config.yaml
model: "image classifier"
dataset: "stained colorectal tissue patches (NCT-CRC-HE-100K)"
image_size: 32
crop_scale_min: 0.7
horizontal_flip: true
targets: ["tissue"]
num_classes: 9
arch: "gmlp"
mixing: "mixup"
grad_clip: 3.0
cautious_weight_decay: true
ema_decay: 0.99
batch_size: 256
lr_schedule: "cosine_restarts"
warmup_steps: 890
Rows from block 10 of a small image classifier, named by matrix and row number. Rows with one number belong to one neuron. Each number is 128 + 32 x the weight over its row's rms, rounded and kept within 0 to 255. All counts start at 0. Numbers have three digits each.
After each neuron's rows are labels from the 100 images, of 14848, where the neuron reaches its largest size: "responds to" is what is common among them; "colour at peak" is the nearest of a few named colours to the mean colour under the peak. Only what is clearly more common there than usual is listed. The data: stained colorectal tissue patches (NCT-CRC-HE-100K).
# u: gMLP up (value half) (model.blocks.10.mixer.u.weight, 192x192), inputs 0-191
# v: gMLP up (gate half) (model.blocks.10.mixer.v.weight, 192x192), inputs 0-191
# out: gMLP down (model.blocks.10.mixer.out.weight, 192x192, transposed), outputs 0-191

u.4:100173173106126165144100196106152153133159134163067116106142182138115109149147126167121141118125154080133123152121133116093153055141144128130179169118116164162091168067064103111140192153141174111131132170147115102081097133144141088173132107114142109082122168153110106108138105193176162141105121115148174113114146164186091095164129127083135098135108171150162115084123117114120176081090227155185047148127132206176069085093130153105151149152114142142161119147088083072169119138174162134143114118082146064127148153111106093169082166107090160097141149118105125142091146143173094106
v.4:125077096114096143135129087071089160145097115096174086072192116112101145095111159102095163159118194115127114108101131136135138174133136098162154145093170075146151093125193174114163103135117090063160084112101127164141138069104114075143135169134071111113175210119144112135135057111108134131060184099166095120152113112125202096134139136119117123170159110125102147201093047152107098174102117122142112145138138135146117161139093105105118161159112108137159104140133135095156243124153115142097153130145157130079106113201132155122111145113154118134114142118205101188097139176159138119
out.4:147127118109138125171146113093134136107095084119110181144108154123091107126128085169127155158022144135106122090092175114124149114115141126155181143130126122107109190200156101126143120136119165174136118108118156088112158086121084134163117135106104086145213097150093116170182063151128101144151123147150176128121126128138137107167112171166169195213171158122088145185097151115063163130156157154134170122059098118095125109185147118123127063146090135135212164135145116141136159125112155216091100140106133127151156123120117151151102115145113119138085138099089073140053072112172170084
responds to: tissue: adipose tissue
colour at peak: white

u.184:077110108130121107128114158096109134082083140128143138157121151103195174134101157094173143054189156120148145158136138098125103105122108138154131122097131096074053182139085102113100189131123175158110132083118096139103168103152113106115136181109139134120118072115118096071157142119175092086173128137108110101038156102181132198136131146168100207071150089106130155095159190105146189155106155083135132122129112140096141123131185132134167132120127145098071216103132097160110095219145099142089121133087140166103118111137115093150108076093133139127148176157065135137124166097157137162
v.184:200114151147134112065178080109093106196091114119121111049149080168084106099118114137132105179069132129070124076106098146102157166130140167101183084120176126084088124132147116097154106100111089109187127171148147153119083098153137162164144089145117160106122165103143075206142100071124109152140173151101186114156117124086120118123110141118094096196117120183182126137152097154165130174104138139144165119195128081100143149132076110172096148105124142132129107092122130110163167080092180164141100199140089125106144086170129162127140124206104127104100133141158132159148090122076111167
out.184:110114154065104121112168141158129140075125133133082160183129165160146156072114132187117177159126088059134153162169162143116124130157175128145160087135158142185199156108096088113173101121066079113118134097103162133157109109147138105071181152158135073149101111122117171119156039158188108125134093125162122119108136113114091095075126102167101174129117189078147102160135143111193147156079096120131124161140140113135123088137155137131180117162112174181133118107131106125166058137124170152126180155139085133161136147079065134088157065141128196077115116162125101123167111132174069127
responds to: tissue: normal colon mucosa; tissue: mucus
colour at peak: pink

u.186:141126143186117143153164163085108129165155118161165132117089127104157113112171125129033106112167139078164186114135122121102102125148115127182117136157185114090087156125091129150086155102172156139203170154144139128134106205161091065120094109124132125120103179145118134112115113152112125116135075107201136183162161086105178166132093099091124147088084175092149144181128104086145090089120109078161121205154134103087136132059085078150136119178141092211138068143146151184102195116086203112164141173103090122150124121104134115149105113117141137115150116125125160091114122158145095127
v.186:140162144161174159091128124132145247105157196175145140126118081117137113128106165174124111131182129119146120140188153202131118085067148127083185101142150137098119152120108074131131142111116125171092189089162088147095127123130164098077097153096150144154062108118127166142104164161084089148162131069146082139099115145113146102109095111130038112096162149116120096106150107171141095144126123110113125148115070113103076096114139152128119124134151141169107195129128190111109122122158066079142142107140106158182124110061084097127086154040126158199162120096143157150108105099149124121
out.186:126174195091118074065137141115182103147091162155091121125134176131200163189161125120155144135084115205113141043111131178104139091079137100056122148144115134100112082125145127158106128141109140089122084152166131150101097123113081129170183142102138099084123173157162138085135102121071184184099141140107169171144134092119129093089100165139113161080154118117095165085139146119095152102138094150090113162129105083164140141119121110107144094123102124086095123039167141126155145207148139179167127110119100101141118156143136124088124064127124119110124142034107083103050116122136131137
responds to: tissue: normal colon mucosa; tissue: lymphocytes
colour at peak: brown

u.114:131124160159201058087161162114076132156099129102161098078126102092101127112099121064172120202135157142118165148181178145191166104140177146099120132151169112116119089111121205119130083116101143143106126123188081138123113104166143130088125110166129143147131184090135140153159112137071074165094147090135084137171131118155158101167080153122087099120112115129107067116138133161188134124142178149112203111137063061120164104170106181105059171091153159106086115112081148124098179111115126144120115127157149169109147125088154133167140091117115157133083080160159136185112076085102134138
v.114:097167116132145223154160066130128158131104148158111143138129127143138109113157128092156108071122065089143121215121100110115132102131094083136137170107101138105108162147088121127108186143115153105121158131137150170092138151146113087161152117123196186087068123108145135079100124150123127097151130122116194200081196124129084150103193114088141118069117125142121169109125140109211142089109155110169129188126157116148079081086131143145134053132112153143120196098119125088114142169141153125064167112135110102171154082092096099164110067127124156109213149126092148147127110184164122127
out.114:106136166160119107177151112138168135092125114172075105157134088152155111137187120152179163090124137166135132143112154082128211092080159152073134139115177158138105140157210104118054128082127091158148127143130139090127169210185126136143177126105130125125092152118066083164135146138123100153153124122159117081084185118141170136118110109094146126147101084164127159166100135094092137146139205177056104189125125101143099185089160102134125125190117151120116157109194079125114128107166103205085125157078149158117132111096086177161129113131135115161108102129119132089155106106165179182
responds to: tissue: adipose tissue
colour at peak: white

u.101:109121138156152139171186076087149187118145113115144080125143126147174133136212095127134085121155185068130172184090160124094108167113140120168099153145069126101105101141122168147076101100146134093125154063141223144189098123139136124118120105118170127103146094132162125109128126056086152142157102070168127155155142139053167148127119159147150117140147170132127095136179111121121155148122133110086136162096160105129115111088129130127126145113120105177084154126151102126062125087144166198160153179213109107126147217104121171116141114101170201087101102123155079135097101146154083152
v.101:079123089108105139080137172148115167132119147146144116112141098153173141143094144166113103111174140122102112102150098147119140132111162146089205160144167154083141110076122145153193112096115155160124094096155108129089184107058169106098125173103141112168159099159156129145114137211131109180143088118098110071075050116207116078169085140180082102110208101076122147156126120117151161143120137129137123060154150161139109166146119113142128171109110130102091174112112164101116146084127039109070133077141133153148104109194124137126131136122067094186142144163126145147153187112189135114
out.101:146142152171145142151139142112131055144104126127120153131105125152160183137178131070142101093100156113111121100143099154101146125190152127124115109097167112158078165100112106194122157170133133168138158171138091144161174138133114191147111098070078078082147072152151135114100119199126104163140137123129185138137150104131109077111108130170153184155109212183136154093144190107075109131153120154176143090148099069161153106099044189110186099089102134144110166115188111195089136162168116165087077135108109130137216120137067138097129136092102118139130113105111145117114106119120076140
responds to: tissue: normal colon mucosa; tissue: debris
colour at peak: black; brown

u.132:127146134097139121095142101189051135148143085115139126125191144109145188091117105150105124111163176119115149141069143090166192129136117144166124072102140155140165093149127156108160117128172105114168128134126140097097133098154153110126112117096097147116150180093169109161110088092107148144139109135094141123180154090149138180158141135166073104105092182124149149190111085157117125153033128206096184124172107129192185142110104122171170151116146120137072119183098110138085146133115110167099136116143125069121154174122129087149120154147077057070096106183121116160059190061095129143
v.132:106142112080138108111119131161069129148122098129128119129193169129183178119123094145104131103152149123167151128108138091182195108131155168135104050116154180163164125116115154133157140121129162112146120142112169080115132050115128128098122139099066199125134158097151129120155077073123141105150148142124135133160111101199122148164097155161056155130121191096119139200119094143138132177063131192153138093186138133146227194186083136154151181109129096145090121170124139088105158141169132141073117124095147100093157121137141096158098126162100096109089105154125149164075203099134102133
out.132:117179148109102036146096099131147153104136140116120142128116089120118087119120145155146105107077126152164120088117086137118178115175095207123129110150136141150129123119163122118145146184102134131143075135119159149123150114189122122139143156144075138186181146062163114102112094154119127125095111126102180093136073139116144151129083160148150101107105104150141145123157152127151157144116091133165166090115108162100155139185109111133149152122140119138155133104152128105095112173141196140115113139099130127105124162125109128105130114136105127084132186116108147137096162112151000137
responds to: tissue: normal colon mucosa
colour at peak: grey

u.92:095135112107152100146131138134118104130194143150114121093137122135116121152114120103139099121164127104147136030129119131173147131099159129165189075119089185146136131092107169162137193151167108115105159118126144105121081058097074125101153124116123133129174139090166175201116122105127159133170142047180080162180131062123126148049111119085124108108134200164134121101164113194122134124111122195129188115136166116071127157188093114162189113076128104167130146121102145090087076099166127134128188109142148104127161156110183126118161099155096091153118135114151198115126183076133092142
v.92:113146159114164167101124137175115136068169096135109122118201157181154146114082154151167089113141125168161154197070113139115142139140100101082164177144087129126141154102131119137184147114109135166071124166174142232089157183133127132099160156101146128102070122141173133111100142163153155068108124153147199136117115140106118108122163141109176117107125174146135142095116090077192183080107094164123065164127138114105080130104126188125091101132105114216144156141163091112181094092060135108159164133158117113086171132066170158161125137143086088095124138089128119091149102136142103104
out.92:093126152151100175117111132095143112104066111137138111124146143106102138122113198114142139143183148155141158156096117109155108160123171074144162214132165152105125150167067109102145167084165149119114164167190138142131116144135144115150169144100146122166043137148135130135093135165157148137188144103154202111132161103153167160167126117163133123206130116150139184156110128077167161141108167132162163171145147066127139139091106131128089096096163126151179101111137115106160141110149121056165143115120087129080106106111168108142154136095157134034133185225106120133140199119131201186
responds to: tissue: adipose tissue
colour at peak: white

u.29:126129191121147113137142064191111153152132099127098132085127113135179196135195087139170104152137145092159100160167117116102135129123121135144143152135105076158129162155115100151139163109156129095124093132164195174119132162104139115142159134116137151126128118156130134107110110101189177116091129131140154101127141158135116093135153128112156174091118104129153119061046165111137136101073121169108128175061131100094142160122113166093149101146116160175144113089177043144151130078121176090164117117209157121043169147146131086198127069169125087058086189159145100151163066170143113105
v.29:187113126106099113080108148104064087162098147093164131090159180146107123097112131161125161150079128091121149057113173130159158129172142155137103085153185140137150128139142130169102145146137103082139147178094054049161126050136146178195089142099145101140166146149129081128203136085131098139141140125111108055141137123133155145151085143192099119172145103133177139120136129158129095104178148144129150142135151148135113168128111139099164095086115139097106109136129187156095164181169119169109094072081081109144082101165078109092100071125119085151226126115137157107158155094089124111
out.29:136128127161098127133118118123190157142104137147148159151149124157118109163045121086125102164156119151131137165103113131147124089157099151105088157140110179079029113160083127140088146104080066161137121177110176116122177075159100146155112038048148117174097120143162047142073117148114109109132139097166059134100172141159119153142121144154137163165120124125165180108128154091147181144160167146181149189143092106105073168136113118147135109134092104138122109139145090110122140159122121106106147128093174108099079114079104100052092044182185119112110167121133102139099137133143143174
responds to: tissue: adipose tissue
colour at peak: white

u.82:119161136160113171089081118128173087156155071122099132191116103109084119091090190150100122147115142137166109127204135168127145147142135088110137176109095088151170067137137134106150073125161131100119106117175131094100122096108165109168128147123061107126097151161109185130187142117111146099096119127138079169131108167052186180167176118112115074131143166126068119069177135101071141140130054137170100148103140120127154161143121093104083087107164152128114125046172115142133107114130115137139160142161141090103153172105113200147166191113125088106124099146200105141102072170144128173
v.82:128131125174125130138149122110181133110127123111144165171080108128111094109117161141150080129160125075153131140179121196106078115138106112136099152150067113124159128153153135090128093150120117123158172056123142135109118096117115097069151164078088156168132097153134207121165156134086160086128182103196089166110114114045203185095115138122103120133206158116104128073152084128059130105149077155125137166094148072122132144161145055110116108144157141166145138083165159138104068102158130120154198140142142081159149168126143147089101160114159135151129088049187110163080125130163108129
out.82:130097147079127133143167174152151104099140087093115170173143074125131172164149164147136089121172093164100113145120103117114112131158089088119137143144073193168176165139150143156180181099135126194133150043157157136151105147134120138145110168076140180187148047134196134119117121140136175122135117112156125116109109103125099145146137154182148170146123131126089127181138126146130147138133152146149130122066153103137090142171093122095150102112124144169180074165104121166160121141173067169136165086205149066125120147155160136134205106139117134128107167157150117103141146107183001143
responds to: tissue: normal colon mucosa
colour at peak: brown

u.18:142106156122126139136113102096102141145119106121108118085126128078081093121086113101122082205103149112097092134091093142134097136157133074183132148126120099144169199143173119088169134136054088102170116094120132096145084102111091104109108082154091184109200183171091130183132143120114137129110124104192130136166088077136143158125132124106135130147227118196101203129133095144053111143121156130155137098100073123108133101161071137119113220150095167134164066114094152102096122113129128134098142176145127135137135129192147150118088131148142176147126157058137082210133140111117129121
v.18:107117143141149123092134125192090161158188157123157180133178137176158154114122170202133095104106095140168178148073095158103181089107122129145164128098149142088059130142103143195155128125141190091097147131119139196079180128164126076177169120112137086132117124076120104107082107095121155099141084128090159136118100157114057118105103092135124131093038131117137073108139119098167169121115146152116155145185188135158112167102098091161150046118127070155107135156105140116151116134158171085116151160165114106151181108092129071167136104143112110050123159168101085113110140139152129104
out.18:099104138119184111166188095112192129073090082134137088124148127141133174137186081166135172154090178091131070132222138137081149104117174078129137172171119130171144147129108111134079117208112130141118190083138112119136095172151140144149109130146128121153143167125130137152101163164181116111130212149175114092141141100134146142147113119171187149154107131128140110129100080150062145110180138060111161119143109133181163132185120141091132140174100165139133124113105061129143151123144120110105181078101141139161142177120101176096106137100123135153108164126104139161060044077079099117
responds to: tissue: adipose tissue
colour at peak: white