{
  "model": "image classifier",
  "dataset": "stained colorectal tissue patches (NCT-CRC-HE-100K)",
  "train_examples": 45211,
  "image_size": 32,
  "crop_scale_min": 0.7,
  "horizontal_flip": true,
  "translate": 0.06,
  "color_jitter": 0.2,
  "targets": ["tissue"],
  "num_classes": 9,
  "arch": "gmlp",
  "norm": "layernorm",
  "mlp_ratio": 2,
  "patch_size": [2, 2],
  "layers": 16,
  "width": 192,
  "mixing": "mixup",
  "label_smoothing": 0.1,
  "loss": "cross_entropy",
  "residual_init": "scaled_by_depth",
  "optimizer": "soap",
  "beta2": 0.95,
  "lr": 0.0035,
  "beta1": 0.9,
  "shampoo_beta": 0.95,
  "eps": 1e-08,
  "precondition_frequency": 10,
  "max_precond_dim": 1024,
  "one_sided": true,
  "adamw_lr_other_params": 0.0012,
  "grad_clip": 3.0,
  "cautious_weight_decay": true,
  "ema_decay": 0.99,
  "steps": 8900,
  "batch_size": 256,
  "epochs": 50.4,
  "lr_schedule": "cosine_restarts",
  "final_lr_fraction": 0,
  "warmup_steps": 890,
  "weight_decay": 0.2,
  "adamw_weight_decay_other_params": 0.01
}
Rows from block 13 of a small image classifier, named by matrix and row number. Rows with one number belong to one neuron. Each number is 128 + 24 x the weight over its row's rms, rounded and kept within 0 to 255. All counts start at 0. Numbers have three digits each.
After each neuron's rows are labels from the 100 images, of 14848, where the neuron reaches its largest size: "strongest on" is what is common among them. Only what is clearly more common there than usual is listed. The data: stained colorectal tissue patches (NCT-CRC-HE-100K). In brackets: how many of the 100.
# u: gMLP up (value half) (model.blocks.13.mixer.u.weight, 192x192), inputs 0-95
# v: gMLP up (gate half) (model.blocks.13.mixer.v.weight, 192x192), inputs 0-95
# out: gMLP down (model.blocks.13.mixer.out.weight, 192x192, transposed), outputs 0-95

u.92:188118127159134101152137149169097136164135127128124159084185133166066135128136109119144129122127118129109180140109129151159134076112124118129118136066121137127107103064112108131144112141148117086123117172108141082131112123147138174146125122135154119115105113120131127121103098108129131139
v.92:110146099101095145152148122113089126116123072118149108090134132102126132143091086131109123137123142098122131113134107116087114145160160106121142136150152134144153117111128133125122109121132118139177110138156117101115101116088123103100135103130100159111173169170150117148163100141133152159
out.92:135152126083126156115134108107142176114099169102101112114106142129097146119104144113132128141146125147136146141145102122132099079125067127148118131149156140090090101076150149164122129141098136160129102178145126069139117125107117132142131117124144123154155103114093115181102097136152112171
strongest on: tissue: mucus (88)

u.171:106130095128109141148103137109129140126119124107058135130121158147163138122173114159124101118135104144147140137132047134176138123167119138145098102108140156103127126139115120119083099106104124135145166122095156131097130109112161148160147107127153182132166123118107153107163102106136157136
v.171:112154140176172142144131133118103143121138122095123121131123097191095089106172140168131100123126128126122172111171113118163114157126137126097137123114096101100119142122084129105095106137074119128134166153106140123115137112104138121120134164092137128143139161136082151143111138115144128114
out.171:070159148133118127132128133093134132131165075143170132124138109176114122143129139120150123140131151171112128115121103106085105106109153125112146137147120113158103144152151123121138132101096110086185134167195157132130160136132149106151122169137122141134086129137138191132119148110127138124
strongest on: tissue: smooth muscle (100)

u.56:138117119104119183098106146134188159144137102134088106114110148096137113113088107149124108139178131117121122107102128157142130109128122170100178095124070154133181115129141113096140134122130103147132092128143096093157137108127121110109136099128107126156127124142126116164148171096146081143
v.56:125118141103149171109111128103118112116107142204092145133157076113112112140113098143118155163137108123146147136177149131071123109138150135132154135141121103144120127137101103129106105137174144178111142119148082131116115101158136125103090155123093115157139115119143119146134149144106103131
out.56:123127138128134056143158103083147131141119103175114126130128118137150122107160133102194137098067120122133114127131137117129138158155097129176135138107135125128145116099146090148122113131131108099119120129092153171103120110107136145128163119172150117116110092134155133170184144100141144155
strongest on: tissue: lymphocytes (50); tissue: normal colon mucosa (48)

u.23:135121111109146122156141155091134143151133130085139095133109117152142161104155084142134131113082115128145100160133145067088153120124110139151095111140132129146099086152141118111100122091153078139101147118123164147195105123138116133151130096150149160120168140167148092121100102124148150121
v.23:100131132166124119120076101122142137105110115101105114137139127159102114116104135178107124129124144189141138106131128125118121115132140142069147079134172102187137111162141110129140090165141175143082102152159107198169152084112124123136114140146120121105122142154125157127148113118121153139
out.23:105125139138097089142117084154138136153122115127111140129172123129126128144130114142174154130160149105099148147117146145116090146124137111110135152141128152080136151150104132056135085131132113104152131138196107135115113085107122125114143134144144127096109108094140164146164128111129161092
strongest on: tissue: lymphocytes (41)

u.61:134137088169097167136101128125152119119133104102173121094117116125098147112179145151137100098117123118133159113108125109123120116137103082120134148108105142100167143138180143099169081118106128129157140133131154143118145109101092085174140135122108151128152148118134148138150088142117168079
v.61:123123117104137158146134132138142111117144109082090125108155147141176130131080140086101154097145137136135122111122125141154108148115142170153074153166153115135099112105120115144082152121151167133118098107139118128179132135079141151110076088129112106126147145136142114120151150134066108119
out.61:153133128130129146138143140134097119153178122110142148162138191150116155141170124113137120153127126100125131077132171140102141120093121171157152093104107120118161123102156133124150129116126093147112126103111133131166110138072132088113154129124164120124160094138114140130137094117146158152
strongest on: tissue: lymphocytes (79)

u.118:151128125117134145111165101132115177129129206182148155118170129134120159149145141130126124135173083150139143140168129171095104142129123106124114130148130144081075130135106132110176125143115136138133119147125111167101104137112159116098088156099127128146122080117120119134118118142078105085
v.118:132124136094130132130111118114133114182085147155135154115101127116090106088112091098135097170141096114140079139099108129113118119113133145115172098148097127159142112121144158111119123108111108173110113133176089141122114090146118102147135141184096178123099132137100136143170141128142160090
out.118:116089146108103109144184145103126128124150165151171127152124114120131105092133161191154144147148236171111192107170140119094099133119115136113097140140096144125108129103129117137105141122157136106184138123157104134070149087137143128120138135137165126148105132136147117117124104141152104143
strongest on: tissue: lymphocytes (100)

u.150:150115121149125151125134108136134150149081148138096143131180162114070118058112124143136146152142118098097122168143182114136102107157147144107142118098094150172142090084155137141129111144125119086130118145126111143188131127120150129168146106147124139150118141145121148093160088128132175122
v.150:099147115153104123133093115125092124146098090123116125152134132122169142160132131123155120102160100135162117134106096103133102105146116137135072152151116113122129123097107159145086140133140159184153121140128116133081140137126133117099129132100119180142134126106178145111163169107122132176
out.150:166111129121146096132139118150132084098155111098102135111123128115143128145098102123127153146128111145132135092087157113149102093176102085157113162146101126092097150130112169153125096097128102124114109155122122078190127142141092119111120157144101091121147117178122116190139072101134115095
strongest on: tissue: smooth muscle (36); tissue: debris (34)

u.180:082143078151115081088111148119148162150129167120161152087112136133138095153096153108121113129120143131123121114153117166133123123134126126150154115106098115149175131097132160031144120143137136115142094132131161141139115109090142087138123170134111118131116120113084175179141146127149139106
v.180:112112148103115121165100115106152100074154108116129129146149123171127151120121127155128097153139091109132108123138129081152091139118152111115139155157074115134147113142132137132122161140173143168088103117187120150149118129107103132123138149137113135144161119131134135121141124138130199114
out.180:118177118156129166163168114155141137095158152084087147167120164129159142080088134052121127149112142101140144114111128135127177154116128115099132138136140119155091127115112141131116109136109149109136169144140106121111130139157098135121110150126119103020103146169156120179112125126117156159
strongest on: tissue: mucus (96)

u.156:138133161131153159105118154115146173103130115123128097092110123124136103147111099170103081134147145121103128128111144164107095104104151124131147106104125133135131122120123100089121115092114151145159163138148133111126138159104112115084088117124087145135144102196128192165090165116157137153
v.156:140162107154152123133075142131136091136130122126143136091097134140135137145131124117113086112152117118098157084102112132136095115103100101167141129146102125140162168115083120122140105121138127163185171102115168127127104143111093119101076116127132130142145099140170201136120164176109177163
out.156:109099142097135163160152127107169167122141173099108134156113132100108145118127131137150113100164130150137148151135130146173107131111137111101121140087139153116118072099144150130127140108121150106113151129111092141111121157193175117164155130119088113128110104134117124149080152145133111112
strongest on: tissue: smooth muscle (43); tissue: cancer-associated stroma (32)

u.163:096130126136135123169101116109128117149141096078186123122130107122106126119103096191129061123094136141138165135091152077147110159115141182113140099153136105090115118109084101127121071163135133177160157112108134158121109130113162114128145104115154129155168147117155117111125104134125105158
v.163:117120086102139134119120167116112148135096199163134147129143155135180131126136158098110140166166142104127106109147123159098146124133107128124163143113178123108116123130138152135133130126125153144121138161192105135120142113067153119125097145105089121120118103121093184142172113113125123116
out.163:112116157089141131108115102135112103121132092100086137143142153143077147131119135113100106122118086147124132109135114108120143107131191113104143133149166122166100150145162115161123106168136156140103152134121154150134104126130149101131147068097094123132089111155138179120111102114114172161
strongest on: tissue: lymphocytes (89)

u.45:109132106152153164064105146116132140119123153104157117149135176138107121105115166157125109123177117159147146134130159101143145055118106113087108133137118116140154157132116108123119112180128111141112171120087164091122126155153111132155124146133179145150120142132100106058109151129139079145
v.45:145126116150141162115114110097139130122176127131128114137117125093122130119151145200140090130136128132224107144125110105122129107109123130132111074176168137129136136132138097117089102150154128140133159134121156109123161136139100131134103111148123169156142125124149122118114142119118118118
out.45:128153083158097103124147149123128138116124129138173139132131105110137119132125130132122131134113095140129127104157124136155141135134091108158103120113151111103120118116150142151144077109175118154129124114148147112109117122148116107143119132168131159155123142116117134127153177154165124141
strongest on: tissue: cancer-associated stroma (63); tissue: debris (35)

u.176:115140111178133147123124143073131119146084127118156124113141096153115121087118131119134097124125118116107132093163079139175135160128135127136171190125143140120148112146130161105166121092106129147166156124134072118125122134143164107128145143143116137120143139116128128141146122136120109096
v.176:164142148178142105099144077142128150148113100119177141136129132097135125111136091160135109123124130148117130130116160128145152120135123151092079057137077133111104154136089086143124139143131155161116160145127144101118136112151155098124142117124142135159153117129160111109129125093098123091
out.176:165149126086101136089124116176108112128175125143130136138149134166152138171096099138128116143178112137104173107113117106143070085129147089103113133174105079147142126133109158119140131126145097134126107106144099102136125150094130165110121139120107095080094132119138140117147114173120136148
strongest on: tissue: smooth muscle (58); tissue: debris (38)

u.73:118096139130129127117163134106128150131133077114106082138167154153073109090117132175122156089148131075125099136119116142060125138131154108126156160161102137122126114107122138092105139143124138136143141148127099145142155124158153121113138090112119171151168118136148109116100153102082126183
v.73:149095114138058137131128129138127140127101123124117120112177152131138158125142100142090109104133138136108148073175141129130131130157088154108117119086107118134113121161136106112137104124155125092170095145104156091163106124117136158133101137157134136104109157125108155101143104125138080123
out.73:080104127121140159147119092134118162113105130134131098138107153149130106134119153162131109100128136132122117151117140135114118150088201075104168138159124138129124127128135150108136152136093132105153119185153150120117154118156139114120130150106127134112169146158102109106138104129144113117
strongest on: tissue: cancer-associated stroma (77)

u.129:123096115085120133146153149128172120139110152138133144155156117090150130120138127141145138137141113106119121127132132082130130096132171091136127148137083155117130098138114131127157120142135115140134111145120116100107076098118123122132162102137102099141085122167129142114177148108132154137
v.129:143132131114164157143121132133129154134113127144135128122104089150127074124136095139127090106122134099094150093142069091142113148122130125111128097123127171093105097134106163115137126128057090160166138138128086144126120158116143121127143111125132158111128138102112099179117135130122161125
out.129:154148161115150071154138162163139125112148090108111086134098142113136087140139111144106095144132101131118171165051102178150127178147123108146128118153124098126113144126125117141200184126104137091125126164135157141160138155101157150100138147144141117139153136110132132142119162124125103087
strongest on: tissue: smooth muscle (38); tissue: debris (32)

u.87:114104135162127117191129146084122120102083117094130114109139133146131109114158129117101115086106136098114145135126147115194077158179149097150091180121128104128140108125065169144088125109104099105108105125115093136166090154115122110129146162142148144126119115129109116125151114142154138102
v.87:124148122116079125126117144131100122154152124133167140078152146093120120123138125094084130111138146108104128084143151128184109112116159084155114149124115172128152106130159154113121110105106116116149123122125093108149120104076129117132124129136151124144135171145103125148166131098120155045
out.87:105138118118130118108148141113116173175104131099078124089138080101130130149130126156113110154111153174139155109087137128142196120109154121156158139137154124118120160144165143122093097135129127156078126148143155153099159119150144088152143116111147136089135136168154146136098136149152118131
strongest on: tissue: debris (54); tissue: normal colon mucosa (39)

u.46:147140070110109134148115163113122121133100150100096134120156159152130109108161114131135155118114084118128107101142140073149128115140149103120094141089164147115111137089071111168126101111112147117112121130118110136162123119167114169124119101149134152117111102166125079089134103111155111144
v.46:112138084087116134115137168132100101190102124125123142154148134128116087106126101137133130142111101081134155096144125128146091121131140131139139113166107113106140111100097108141100136086125125131107159138102076076144115105114157143182116139116160078131107123139114112134161105065119093107
out.46:118138123117095111135083148140128162086155142100070133152117129128159139104128148139145136111124108150140131080130135140130165133138133113094122130115095108139130164113094139121091134135106105183123145139118178173119118121143100134170167095134112176129148119168171151127128171125135096149
strongest on: tissue: debris (36)

u.26:180137137144123122134147126161106108170152137140125153071158173152130150152118151122162110142124100153135137146145133144102129132166120062143115135095147161134104118121130180149179142120152137098083113149163126136109111125111167170096122102139127119067101128135141138105095118165080147104
v.26:096134092118105134131108152089108143122123126096106127116123165150162144095159139157111106104163129138164138150137096113157136092165112152122113082122128142101131149138112113107071087081102140131161149124097157128125134102089119119146117142140138151141163125125105171106159085106148124091
out.26:189106135145124130154144121190121095184130168144110124138113118118124136167110075111125143165102140140178150133126144140106138156090115106162105086116113126082154104131114140132126129124160153121083121122106101133117098129171108120100149097132127134108140075108146140105150161113104109117
strongest on: tissue: smooth muscle (100)

u.40:082139117139130116116132148119112080132150124103126144150133141144170164103202144146102120128111137094131157097123110115147123147135117080168148151125094090113117155117093119123126082096148122130204161121084162109078163104103100117114139113130134121135176132117125191080144116142135164145
v.40:077158123120138138143095157103125146125137105093140117111101145172141123123138119128103089162137145104149161105128100128130111096126123160128151143135089106147123158134092097083102093107123127168166152137118159101134151105100123134152123152119159150165155145135111186119151096133155141128
out.40:083158147156125134145132172126150147140152112140149125111119117143115114118120139128161151126105181145109166093146105120104127148144120159147136131120099155133180117131132125119147110098100111108170114168162135168153132152102139132136121129105127132164104086145111159133120123131123156106
strongest on: tissue: smooth muscle (100)